A small self-supervised image encoder, trained from scratch.
Model: 8.97M parameters, arch pvt, norm rmsnorm, patch size [2, 2], depths [3, 6, 3].
Rows from block 2 of a small self-supervised image encoder, named by matrix and row number. Rows with one number belong to one neuron. Each number is 128 + 32 x the weight over its row's rms, rounded and kept within 0 to 255. All counts start at 0. Numbers have three digits each. After the name is the row's rms in percent of the matrix's.
After each neuron's rows are labels from the 100 images, of 14848, where the neuron reaches its largest size: "strongest on" is what is common among them. Only what is clearly more common there than usual is listed. The data: photos with spoken descriptions (Open Images, Localized Narratives).
# gate: MLP gate (model.blocks.2.mlp.gate.weight, 256x96), inputs 0-95
# fc1: MLP up (model.blocks.2.mlp.fc1.weight, 256x96), inputs 0-95
# fc2: MLP down (model.blocks.2.mlp.fc2.weight, 96x256, transposed), outputs 0-95

gate.6 104:112175091156116093094146113187083120105095173063147134146046100088156130183119083148120093135172090144131178111142109159145092092117154139117120139102149200122117115148132097124127122106126086089140196135090152070151104128131104129083131055150150139170107124118118122065146077061093130109
fc1.6 109:107186131121154092078137101149108110096088184047168090138055084087163147181110114149121094128153109106165162143133127153198112108120159114137078116103154168116147151144109115130133142125129130113140191124075159070116138109124119117066130081137152161152123112103118107100092121029099090089
fc2.6 096:133100096155121143160112156144153144154202067195090152120126109176071133119111162155109161137092191109089068095109130079055175110121089129102152109147077136161109085126164135145068090099120170164103077108172133166136106121158127160143121127160143131096127144138173161110112107198157092136
strongest on: text has "wall"; text has "table"

gate.235 069:100151116155086112083144106125088126079096171100136191113090128081153075151101081146111073147127062164095112139078126088125100120124134138074069087123154112153100140195144143123085105133164119106130156092076159137150065152180076163160088099111128129158110096144097115177132104189124129163
fc1.235 069:115107136134105111121114172067109172048120189130146193062086157094133059113137122173160093151103125112090176150077148086119054109161152145101078112062139107121143155109141134091100129133165127087118115094094130188107128133121135166156128166119120105198140113141118132131146092160089161165
fc2.235 069:140135120105164110111148123167136110205140060130067055140159115193191185130135140069120155125142031144112120120167122156129165094099117114129175134160062133164175113130128090141129118118114109158158125176180094104139071109115168091115150121147144123093123139123151149079119100109153102081
strongest on: text has "sky"

gate.58 098:105125150104150116150152070124121154045103132104096050091057102096124109102148090181173156121186114134081152113123105158109126097103153119122112145174075090115070178119101119096098075109076097100121096103124097076098114109114174109100123066108174137130146124104093093121172175122140111128
fc1.58 101:109155155086130153106055176140093081158197146094170194127130173109114163134096140067155115088104151096150129147146153110143141121193151136156117098134125104072126144153105172114143160200171122137152171097143152152118164177109136174157181166170133151125074161107176162111100129113114175158
fc2.58 101:132140155131140151132167102129177157095092130167097129113089107152139082131152076190192134115213118165114133109128164164150075117083146164118190174167101111149070160106153120100098084107112165076118105130125077116142128094127173088143094068119159106162165109146105120120168148106116048140
strongest on: text has "grass"

gate.187 086:207148120128110143160157119095216138159122124151083135142121111193117082142187142134125124127120160169070068121120129185077111150108125157139141161133067112187105091096175099091138094109135147147110094154164121153097110123119105115201123144106145071123158103154133134060108146112186089153
fc1.187 109:176061125105130172174141098088179143168119117158081123131147078151102116093180168109146174126133144120106086147085160160128088149141097131150132190093104107164148105066165129106162136105131140166067079136155129132078126124101113077209117162073100103146174089133135132123143155186133081138
fc2.187 116:130188139141129087131167099173134113151115141079151065162119070174137109199099134143146115130156148106089127116125142153130139119074108106134140097168076147200097114156118141086113098122098110101193169133127122127140120111137155164110144095198177125088118167128129120042108126043158079100
strongest on: text has "lights"

gate.222 119:116105090168111081117126127201051173127137100087169121168109106131120113164112082173171126121139110172110135068173093142136132106095109089092173117115107169155113055125157108076138079104119099119156177185111133128160118094117096155097113093181118114136134118095114110062125096049127149117
fc1.222 123:128085145115111133105109116149080155119145083119130131190124056169122130135148094087182102101149117158116097124155095201151086147135109169127172171101083149214122085103152097109179105108133098155110146144121113169141137132084069116156131120127128057165106114114172133032135129074105137108
fc2.222 100:092144157129135075102103111103165110067123129140126156100070136102192168091161102115127112142112026164149133162107159123164147068169139149108105168105102130085143158122134133174080154162188172124138131076103159192162079157132096129169128120100096112132088117147117105116154112205106142101
strongest on: text has "color"

gate.93 083:201159090106169143135167116093207137115113126140123136123135130176112075169181128126115107130123192127106130166095134166120135171124119225135165117157054118157085115074172099124150112128129142130148076161091151168103148120144150084170097165089099096129158118145145108095091165086173098107
fc1.93 122:085097126118136119077092140160080140135184081099136088097095170085164170131064080099100116058128129115164130089168132101132129105084141058080120087134157171108127141175106158091084120174144138120138161110132153101154126137133118149050138139202159147080085159117123123145095074142141160131
fc2.93 126:102194147159128087113141086180133089156068175076120078165110117140141085180096100117128109141172098132109137125101162152156094107082137101130140101168093097201095116166097137079091096162167151098204176109098113183159083147124095148119173100154162142148104148139091119091120139101151093135
strongest on: text has "lights"

gate.252 134:086132093135119077118102139171048122106130134043174123122128155067185102141068087137117074145151101127182161136163120121141149097132151112103100052155154145112127126176072155116115123165112108093171171081099161111136129138137080169097138113156162152154095169097097102137105088115115187135
fc1.252 115:137106126171090087143148129108133206115083135105144136105120145116132100162128066175127119075143103178118126082128112144096107099095118095113135122142124164122121154103150118050174111095111128093159126174101175159136077070150105161127041126134147070094184067145106098164080089112187129135
fc2.252 109:097064124119144130150108121136148144099188103152161077094115132130155178117110091106111150112110160120132136131125094137071130082142107106150139132128139175032146152121165167096147138146130172163101128139169190114117120103143148150130121127150160130045110140131144081134096003202156121098
strongest on: text has "wall"

gate.64 095:175151159145116187161135139080152117187093143141103078074143117164098065159140190151127098132167175148127125130094197125102142169080143157136091126109099148147123158093124129117136146148081120151108069135118093186031104167152166102172103161070105126135145134131163153125143171133135085149
fc1.64 100:074125112151106118095156131171098115138169135082137104177081099083158152128088082157167105128148082131128149112142086120160148100129114098087118072146140108157144075207139133165058104151158093096168186104083124092161123151147100146054131118212177158147093130142080133122105101116148126137
fc2.64 100:127074116111110171173117139095060139097167109103157165130165141096112171123127161140153133092079141085170093137158119100121103144162104122081101167060207113147166112126133130102194131149103109130081110097124124130110184140103099109128121180109107147147108134131133101173140196144088227173
strongest on: text has "lights"

gate.138 085:167131147105172191170113105129168100120108117180128143126177124172087120130173144124095136179118197141131111147124151141103141218150137201135139128121062122155135114074130088142154113157134170170145071165157115158097129143104152067198135179073116100114142094145183120114100155109158125140
fc1.138 105:139152111144098100083149086121120177063104136122145140100128198115174046155133064156143103082143120155082158115080087123086110148102145167107110078160170103121068131093101105082119111113100156086131083142122155114161098138174106122121090195134105067167103123147098076132091132130157162131
fc2.138 109:156129135114118148152147146100141161099120087086175137121131076128128216150157168175102157112091206056143092128151145149147156161162111107105087120087136156137182125123140118118174128100080134108117099148100109064124215111112176099163092131144114134090121116183149069123152151078087128096
strongest on: text has "lights"

gate.17 102:117162096139102102103081129141077076164098143096113153175111071120094164151122147114066129150105159122141128107139117127138196126147161126136091078104154224144151102158160096101149153139174127176142162165110181126104105194131122174135136208093101120119090146119164117062111117080160163133
fc1.17 098:120142113110139108123093183122111105133161139108135151180124122111088186134123172082047123118047144098169118141168154104147155157177128127122073110073137157157141120147083123115168205156137103156106152125143201167095127186138143157136168211132112139093127146132190132089110129094170145128
fc2.17 111:141167146129147147138164132136176149095103110155152076111114127187149110129136128165176166099213108163120145108111150141137071104064126140124202182176083061159096134109131141096125108103091117099125101159166082157164108065124151086105113059153148097104177126126100132140159172105130082101
strongest on: text has "color"

gate.53 082:145118118150112118097208193088149155183123115156132125139081121146099146143156111168160124113137124173074150063120125145111099110090130106112162145118152106112116104123138103114155112086069121076123118195135088074135135038159140116122071085128105108147195088114095167119133078066130087163
fc1.53 078:169106116147134172095160097121116139111163074160100149116076151113103117101140140104140107093114116135053128100153079128156112138113063103147186166081142145129127157142149110121134106113089101137022116156113105072122171098147153136142111139021153131167176097130166182175133149160162104131
fc2.53 093:094149120106156130119111079179138076156133110079114077145113139129135165114099123109077114181135133066134123124172119159125168123101162080107100085141202151162153125167095173124093107166145133160167160102133058105137195149102104144087151116157159160056083175118132087142103061123153126164
strongest on: text has "sky"

gate.233 091:156099130150111147107177136116215165137099112176097124181157109196130095133170106123143148145119125120079122105093132178097063152104121148118199172119166131138132121053145076104156132072107155124084126184148131138161131093130109105140070091108101062142205117127089166112136126117130099118
fc1.233 104:124152176157099080130151088142116147120052185119158148111180156095160121168139092122070121116167108158170135121066158115093114092112188102127067059165125143081100140099128126148095132126117149089189149133096155131156071126140121171097112120208125115115103083139095072130115090163131162115
fc2.233 086:106148103100162119133153089171130106143133121092131110148140186134125123123087122129103076155131182053111136128178067146085154149122154098124134070156164133107095127158109171148091081143134153109142162102154077031121240131110178138093163126139160161118107168109115125125079100113154163131
strongest on: text has "sky"

gate.88 081:193135119114166169146130122105145124125121115192138105117126092156123125104176156125111134141107193149074092180102110153104153209144106196125141142143077100179135131052153102095153125106158155188152085165140127155073115124093120098183126183088114092098121092139187092090116139115130111087
fc1.88 132:117115146140113076077125168156084133153159086082123118126085206078173187132107103139140147078129073113147137067161121103154165064094137071075133104098156125111128102166108151170098118139115091073126168124138106065177135131144123157060128124188160155141099138128091155124120088140130165132
fc2.88 134:085167149140137104108125091182154078141093157142125101142119142179122056148099095114167123139158103147143161136072122133116075091085154129112164110162103098104086148153123164106074107176195137136185168113103159204147077139141094147109179088153158117142080165106104116087122093179155086115
strongest on: text has "lights"

gate.77 121:109101066182121129131160061134151150177074127130127150190164163161168082127098141127059104208099148128107130113074093134139128161103110112095133115089219155144137095161143128138118136114109130156068125138140145140161136133170089145123108122125092130164166129106094149214110088150147172167
fc1.77 092:162177145079132109118101106108112117042130163105115082077048081105109139129140091149149122067156099160109155153152161165154125085136145179168084121162063131126107184098073130073119135148141110112161124084121126042107115122118151095102133135102173138148128114151126109070147165079127106108
fc2.77 110:119082127160137132104141116111150146171131133163093163167214182154129103130110147100097116180094153112087091114082092109099111155123069091090167129048194141132142096139150113151106127118129129149066113145178118204179145135164063151151111129121077108135129146113105140161099088166115183154
strongest on: text has "sky"

gate.174 129:106150111168105096121195133143121133131038164107149142184144155135160047166123094165152093133169087172107157122107130132196113124088158149109128103132128121186116100154106108115134118102115074088146139145084107151167087115181100169133104115110105107176146117094088131123113163023107115143
fc1.174 114:139127110135154134159153154087178144121128110174112111131085118156132113142126124136053118137106143160122143112112172129111092110106107104162184188117085171165159166085152119064158135132123198145122122158107166212134121093148109141175071101113169097082177095171137085179131058154182101120
fc2.174 114:140130098173108123129130134108156133159137140158073164108109135128107139104138168134079079133165062131103099117069193094111173128143128140082104186155115094225147087141132115173053111131134179172135090091093088163149087164163129083166111142113094125156097116157108171131150175158106138165
strongest on: text has "wall"

gate.101 088:126113077185102068109157120143121132179151165130117174159145173184159088179124132140086072185101165138100170128123124077059151142074125118093156108107206201150096094165168110168134112137115151133133121148099148125173124125172081137126095131147132123146135138122151118108094089073156175162
fc1.101 075:105076098138116146087123137095064125096219152193099151100044123119084158091099141105119113082117108122114158120148091094111138070181145191093113155141138134161107148146087161099157133130125087134108080095127163099111141150145138094118145166061161136131111158159177121137130177187122162161
fc2.101 088:133129120058149159079098182131077106113229084155120159089035121109103200086142140116154146075149089119159158122152139088097146086167145183109131178159097102138149137129110143090139142146126104140127095102142127077102151109097168081113141148122164165145133138128182156122122155163122089120
strongest on: text has "sky"