From a checkpoint of a small self-supervised image encoder.
Model: 8.97M parameters, 32-pixel images, arch pvt, activation swiglu, depths [3, 6, 3], widths [96, 192, 384].
Training: adamw at rate 0.001, 8000 steps, batches of 512.
Rows from block 6 of a small self-supervised image encoder, named by matrix and row number. Rows with one number belong to one neuron. Each number is 128 + 32 x the weight over its row's rms, rounded and kept within 0 to 255. All counts start at 0.
After each neuron's rows are labels from the 100 images, of 14848, where the neuron reaches its largest size: "top examples" is what is common among them. Only what is clearly more common there than usual is listed. The data: photos with spoken descriptions (Open Images, Localized Narratives). In brackets: how many of the 100.
# gate: MLP gate (model.blocks.6.mlp.gate.weight, 512x192), inputs 128-191
# fc1: MLP up (model.blocks.6.mlp.fc1.weight, 512x192), inputs 128-191
# fc2: MLP down (model.blocks.6.mlp.fc2.weight, 192x512, transposed), outputs 128-191

gate.389 [125 171 150 157 134 144 171  85 155 169 166  88 117  46 113 149 114  75 101  90 132 132 154 152 169 132 101  63 105 166 151 149 118 169  84 108 131 132 127 115 144  66  98 156 137 100 146  81 124 103 176 160 143 156 127 123  69 175  65 154 139 185 135 160]
fc1.389 [170 126 124 133 143 104 108  89 107 121 124 126 137 129 155  99 120  85 130 104 111  88 140 101 141 157 115 109  79 119 124 124  74  98 171 161 116  60 171 128 168 118 109 142 139  97 111 167  43 114 181 153 103 173 158 170 165  91  48 154 118 123 135  95]
fc2.389 [171  49 151 105 135  93  88 129 111 120 139 103  47 146 131 122 133  92 160 132 153  65  83 110 134 148  97 134 118 137 119  80 127 107 166 158 174 132 166 171 183  97 144 116 127 152  68 100 101 156 126 108  94 130 120 130 107  82 115 146  92 146  93 201]
top examples: text has "lights" (27)

gate.253 [106 104 130 116 148 130 127 175 139 127  81  94  99 131  84 125 187 121 167  73 164 121  31 157  89 147 129 185 109 130 130 150 119 155 121 148 106 155 123 143 158 133 138 109 108 189 122  98 129 135 158 183  71  72 104 114 121  95 144  90 113  92  98  97]
fc1.253 [144 141 135  93 136 128 103 153 117 104 144 133 129 124 129  99 152 101 162 130 126  72  99 145 144 143 173 119  99 109 107 142 143  91 172 144 132 105 132 162 207 159 153 117  73  90 116 173 114 157 168 136  95 140 127 147 180  81 100 143  87 141 111  91]
fc2.253 [180 159 132 128 158 123  85  92 156 155 129 136  71 110 119  96 150 152 174  86 147 100  84 114 135 160 173 101 118  88  46 157 123 117 118  89 181 115 162 111 202 104 150 154 111 128 121 154 109 175 107 114 102  96 111 104 124 140 110 168 108 191 117 166]
top examples: text has "lights" (28)

gate.371 [139 161  99 137 120 127 115 179 188  92 141 176 109 118  80 174 144 150 136 106  84 112  96 109 118 181 152 140 130 118  79 161 104 144  96 121  83 138  98 139  68 138 172 115 134 180  90 154 122  97 122 159 103 154  83 134 133 125 102 124 163 145 119 116]
fc1.371 [105 139  66 127  70 161 133 113 103 130 159 148 112 146 131  78 122 183 111 113  65 117  95 111 137 167 101  97 125  82  72 106  96 119 125 128 150  78  70  97 120 182 142 128 124 119 109 157 108 139 149 109 125 215  88 134 159 123 117 190 125 150  93  83]
fc2.371 [ 77  92  67 179 126 141 168 155  72 168 180 102 120 167  79 164 144 133 144 125 128 122 142  96 161 165 103  96 165 118 152 144 135  72 152 124 138 122  85 126  58 183 130 111 161 126  88 158 121 163 113  87 102 131 129 183 147 108 128 149 113 107  94  76]
top examples: text has "table" (30)

gate.145 [156 109 162  78  80 170  83 164 159 122 135 165 157  92 192 115 161 134 154 134 131 106 112  71  83  96 146 138 116  99 139 106  85  91  74 129 133 128 114 104 178 146  95 205 161 134 118 132 155 128  74 113 153 124 145 158 145 128 141 155 180 109 142  76]
fc1.145 [114 185 116 138 150 129 190 153 132  96 136 124 117 154 109  93 101 156 161 100 204  98 158 105 113 185 199 157  82 203 143 142 164 131 127 102 160 177 162 152 163  91 147  98  78 144 114 151 105 137 153 142  74 139  72  68 110  98 106 108 119 165 120 147]
fc2.145 [142  96 133 104 236 157  90 123 147 140 142  76  91  91 111 104 108 182 166 108 152 181 115 145 115 136 120 134 156 144  82 129 168 154 138  62 102 160 130 140  91 147 183 155 117 131 109  94 132 140 106 133 114 142 170 101 137 183 134 119 111 129 145 131]
top examples: text has "wearing" (29); text has "black" (25)

gate.364 [139  90 154 130 116 138 158 180 118 119 107 137  67 104 136 171 163 169 163 116 175 135 138  89  95 154 186 186 159 128 137  63 112 132  72 127 141 137 157 177 143 157 114 126 125 177 131 109 180 129 138 163  89  40 186 105  98 123 135  71 125  95 103 130]
fc1.364 [135 155 101 137 204 204 105 115  78 107 122 129 134 142 112 117 123 118 184 133 111 125 156 104 119 143 197 142 122  81 135 127 185  92 124 105 154 117 134  96 138 128 120 125 117 116 151 113 114 194  80 168 116 147 192 115 149 119 103 103 139  99 114  75]
fc2.364 [131  82 179 134  83  57 132 144 105 139 184  94  94  73 141 156 105 108  99 142  91 108  90 113 179 129  89 150 174 150 115  88  72 107  89 102 154 145 104 152  70 154 167 207 127 112  93 128 144 132 144  52 128 105 175 134  93 155 125 121 124 128 141 137]
top examples: text has "people" (44)

gate.304 [131 158 125 159 115 100 129 102 108 134 148 147 123 121 138  69  75 123 162 172  88 107 154  84 148 145 151 162  94 101  96 152 109 121 118  81 110 130 176 175 110 106 148 188 104 114  79 136 128 139 130 109  71 121 110  96 178 140 120 130 151 140 114 160]
fc1.304 [122 127 168 140 121 104 156 110 148 132  99 103  75  85 107  80  89 161 122 143 140 148 151 103 132 152  99 129 100 150 122 111 108 165  96 124 119 177 131 187 133  87 167 134 128 113  99 105 146 170 105 125  78 133  99  71  87 178 107  96 145 141 116 173]
fc2.304 [133 124 122 146 157 140 148 115 146 127 129 218 158 188 184 109 137 112 141  86  90 125 101 132  96 126 146 142 115 132 110 136 122  49 123 125 117  73 134 133 166 142  68 162 148 126 136 188 102 107 185 159 154 148 142 135 141 100 127 113 123  99 118 105]
top examples: text has "white" (34)

gate.408 [160 100 128 176 130 133 138 111 146  91 106 113 134  64 119 132 172 136  82 125 156  98 186 160 173 171 116  96 108 119 161 145 119 201  90 169 167 104 125 105 108 122 106 130 177 105 183 147 136 105 158 156 175 111 104 129  95 143 111 162 120 123 106 177]
fc1.408 [146 157 136 119 125 174 106 161 144  84 129 144 130  83 109 175 198 181 150  96 151 133  91 140  99 174 114 141 102  87  96  60 150 154 123 164 149 109 125  87 132 152 127  81 141 171 150 149  79 111 137 164 126 159 106 127 124  78  90 108  76 124 116 140]
fc2.408 [ 60  83 130 151 138 125 161 138 128 156  87 107 175 151 148 128 153 123 156 122 130 132 123 154 124  92 147 151 133 161 167 166 100 146 118 102  32 133 123  91 121  99  48 148 156 108 160 135 106 117 134 188 167 100 160 148 104 169 145 120 157 106 154 154]
top examples: text has "sky" (69)

gate.385 [ 71 138 125 159  71 152 117 124 133 140 119  98 153 114 145 133 156  86 119 159 142 112 181 139 125 201 141 107 114  96 143 105 162 138  91  95 158 118  61 131 120 120 183 144 136 133 133  98  93 201 152 128 159 185 147 100 167 131 109  83 125  53 116 132]
fc1.385 [101 146 124 167 118 132 131 154 137 115 151 104 155 106 129 110 134  69 125  99 161 148 143 139 106 110 130 127 140 153 187 145 186 149 145 129 126 162  52 162 116  96 119  81 143 140 163  97 155 114 165 134 200 121 133 114  98 143 102 132 119 174 213 139]
fc2.385 [115 139 152  81 152  88  94 142 103 149  88 141 166 145 155 113 162  82 150 134 132 134  74  87 111  38 112 131 113 110 147 111  84 153 130 209  63 117 185 122 116 168  93 104 147 119 130 146 105  38 103  96  92 159 124 198 159  96 162 126 169 125 106 134]
top examples: text has "dark" (27)

gate.322 [138  81 101 185 129 173 116 115 127 117 144 126 184 103  92 136 140 198  88 132 121 124  97  86 110 167 186 153 132 127 121  76 157 114  92 112 172 134 100  90 134 140 208 164 120 107 142 143  55 199 181 154 129 135 129 125  72  52 119 159 113 108  97 136]
fc1.322 [ 89 169 111 113 178  77 177 125  99 103 197 127 113 137 141 103 112 100 111 131 139 143 156 182 124 114 106  88  78 117  87 132 122 167 131  59  86 115 130 165 181 118 102 136  87 131 117 131 128 178 141 141  82 144 148  83 137 171 137 119 227 152 128 163]
fc2.322 [119 157 131 158 110  98 146  95 142 100 164 120 169 121 158 165 108 121 135 115 120  72 105  77 166 137 125 141 111 115 144 118  97 121 129 147 136  97 139 159 135 160 182 141 134  89  78 132 126 105 209  86 124 157 132 156 161 104 171 132 176 118  80 143]
top examples: text has "sky" (58)

gate.271 [127 132  63 103 133 189 101 126  88  98 101 140 162 158  93 136 132 136 131  93  55 156 164 172 106 178 182 129  89 158 120 118  68 168  96 169 122 111 120  90 185  77 105 140 136 169 140 116 101 103 178 153 119 148 155 166 128  92  61 135 128 105 113 151]
fc1.271 [147  75  98 155 198 164 139 137 161 108  95 120 140 133 120 130 149 130 108  96  68 150  89 146 108 163 194 109  94 155 130 112 175 121 154 174 125 113 129  81 115  99 126  88 120 131 104 134  75  89 144 133 106 150 130 103 133 191 132 152 142 115 146 117]
fc2.271 [ 73 194  47 162  99 150 130  70 121 105 153 137 104 181 125  75  93 139 112 144 101 116 228 134 125 165 136 131 102  65  58 126 141 143 146 109  93 122 120 144 126 126 100 198  83 102 147 129 126 108 143 168 158 179 149 119 156 131 122 147 102 177 119 108]
top examples: text has "wall" (48)

gate.336 [104  90 179 110 112 164 159 118 104 141 100 103 154 108 167  63 121  95 154 125 100 168 146 166 138 162  41  92 122 126 133 138  64 156 132 119 112 105 144 135 157 151 138 195 144 182 131 122 196 130 126 155 138 142 165  86 147 160 146 141 143  76  97 127]
fc1.336 [126 154  68 146 156 177 116 153 140 137 174 133 166 146  83 214 137 159 110 129  87 150 124  97 174 119 132 160 181 119 132 137 153 122  80 138 112 127  83  60  99 204 145 106 167 105 156 139 107 195 128 137 157 117 203 127 131  72 117 148 148 111 196  52]
fc2.336 [133 162 114 113 115 121 106  79 107  98  89 148 122 172 180 108 178  99 143 133 160 106 136 112 189 111 165 116 122 119 114 181 114 149 128 167 111  40 161 134 124 164  89 159 141 117 147 168 107  98 193 152 186 152 138 132 188  64 164 126 117 165 158  84]
top examples: text has "water" (25)

gate.429 [ 72  79 138 137 126 110  93 127 109 130 173 118 160  90 104 153  92 115 118 169  89 117 150  51 117 147 130 145  53  74 129  77 119 154  69 118 169 121 131  93 198 120 160 157  95 136 154  98 169 170 126  87  94 130 118 158 117 110 167 162 180 110 112 103]
fc1.429 [160 172 134 122  87  79 197  84  92 107 155 140  86 134 140 147 107 165 136  86 150 116 101  80 168 165 111 134 153 146  91 152 112 124 110 144 108 127 188 164  71 148 158 144 131 113  31 124 164 141 161  96  89 142  88 127 172 108 139  83 131 169 117 102]
fc2.429 [118 133 121 129 214 131 117 167 148 158 122 140 118 148 176 138 117 110 127 114 112 162  66 174 100 109 129  93 110 132 122 150 112 147 160 127 103 119 169 130 159 104  81 121 126 132 114 179  88 133 117 135  78 170 118 148 130 155 114 137  76 100 106 124]
top examples: text has "white" (33); text has "color" (33)

gate.496 [134 157 117  34 102 159 124 131  92  73 109 167 137 125  97 137 111 121 100  60 122 170 156 191 124 200 169 111 110  98 110 171 105 144 141 132 108 158  87 128 118 149 169 105 125 167 112 186 113  86 130 125 120 171  94  82 106 152 113 126 130 143 175 162]
fc1.496 [109 130  83 122  55 151 114 136 115 104 135  98 145 132 142 166 136  98 112  53 141 118 149 167 180 144  90 101 138 127 172 160 115 128 125 169 156  92  69  79 110 130  67  87 182 118 143 127 117  80 131 126 195 152 148 144 121 115 171 156 111 131 142  90]
fc2.496 [112 154 163 183 138 168 173 104 167 169 100 157 115 146 164  72  99 124 122 143  52 117 155 129 115 154 147  60 102 135 122 152 140 139 132 136 135 130 166 158 174  77  89 113 110 124 126 124 117 172 137 168 117 179 115 121 166 153  45 119 157 100  57  87]
top examples: text has "wall" (48); text has "sitting" (34)

gate.197 [ 92  89 124 164 130 158 131 119 154 128 125  64 158 141 137 145 176 110 139  87  90 143 108 116 163 144 158  92 107 157 176 128 123 131  86 132 118  95  54 118 173 116 136 146 129 137 150  91 180 162 156 128 182 127  96 133 103  88 131 156 134 126 118 122]
fc1.197 [ 56  83  91 157 130 171 182 122 167 145 144  59 143 114 125 142 187 156 128 114  89 140 104 129 127 145 137 106 130 156 136 116 149 138  99 122 118 100  38  86 175 126 130 143 122 153 128 114 185 161 172 136 147 139 125 119  72 119 143 158 113 139  83 124]
fc2.197 [135  81  98 118 137 136 114 126 137  93 113 174 130  93 122 118 129 102  97 167 186 154 171 162 127 112  56 168 117 116 111 123 114 139 115 164 134 135 121 127 119 123 128 107 100 109 149 156 106  87  99 179 158 149 146  89 111 167 123 132 158  88 117 144]
top examples: text has "water" (28)

gate.412 [ 94 143 180 148  94  65 119  83 112 139 100 116 149 131 105 157  88 113 100 139 153 133 133  64 170 108 111 143 102  62 161 192 110 147  88 142  50 110 173 150 107 152 141  95  96 109 109 131 112 144 160 150 106 137 150 157 148 106 176 114 131 101 127 120]
fc1.412 [ 81 145 178 101 126 122 118 124 134 157 144 129 124 138  81 194 108 125 102 157 159 179 102  63 139 114 139 186 109 123  99 156 168 177 137 136  96 141 187 170  60 196 147 105 131 141  94 157  61 109 137 117  73 133 141 137 173  88 174  61 100 157 144 104]
fc2.412 [128 134 141 140 103 106 161 137 133 131  88 107  76 126 155  77 136 134 103 116 117 142 138 155 101 119  59 111 136 129 106 101 138 223 143  95  66 146  92 210 151 109  89 129  82 101 123 113 117 134 114 197 106 174 143  95 103 169  69 124 171 152 100 128]
top examples: text has "wall" (45)

gate.154 [136  58 127 106 104 112 109 136 126 182 160 122 109 132  68 179 124 175  95 164 154 207 173 136 166  43 159 168 158 130 128  99 167 121 108 133 124 161 151  97  71 149 137  86 146 132 171 106 124 151 104 136 120  55 132 147 101 110 168  78 151 135 167 134]
fc1.154 [101 136  92  88 173  56 131 155 175  72 139 118 104 119 144 115 125 138 141  85  97  33 120 132 106 202 126 136 140 168 119 147 115 165 168  69 141 151 108 158 181 120 118 143 147 149 119 159 124 127 110  89  88 146 118  96 108 187 158 147 126 123 100 121]
fc2.154 [ 77  93 118 110 142 129 153 148 142 160 106 124 162 117 143 113 145 131 176 166 114 192 127 156  93  88 111 173 200 144 144 178 170  65 125  46 115 121 133 169  91 160 119  95 166 151 151 144 133 104  83 143 172  86 138 129 129 160 157  82 127  82 105  97]
top examples: text has "lights" (26)

gate.472 [136 168 132 106 112 136 145 161 133 161 129  89 115 195 174 109 194 107 195 121 119 110 102 106  97 147 181 127 160 150 129 129 173  92 192 131 113 136 131 202 156 131 177 111 110 123  73  71 122 132 159 122 125 124 117 121 176 136  69 102  72 147 140 156]
fc1.472 [116 181 181  67  63  90 145 142  94 104 160 130  92 131 158 158 152 131 141 108 182  80  90 104 142  99  92 138 126 160  98 144  79 162 136 141  99 114 172 139 128 140 166 106 134 127 103 113 152  94 142 151  92 117 133 197 185 113 164  77  84 137 108  96]
fc2.472 [100 143  99  74 147  91  83 116  98 109 152 137  90 125  66 139 149 142 125 145  90 168 113 112 157 159 145 166 104 107 109 101 121 199 103 126 136 107 100 129  99 185 149 127 117 128 141 134 111 180 117 129  69 118 120 129 127  75 171 168  94  68  75 106]
top examples: text has "water" (28)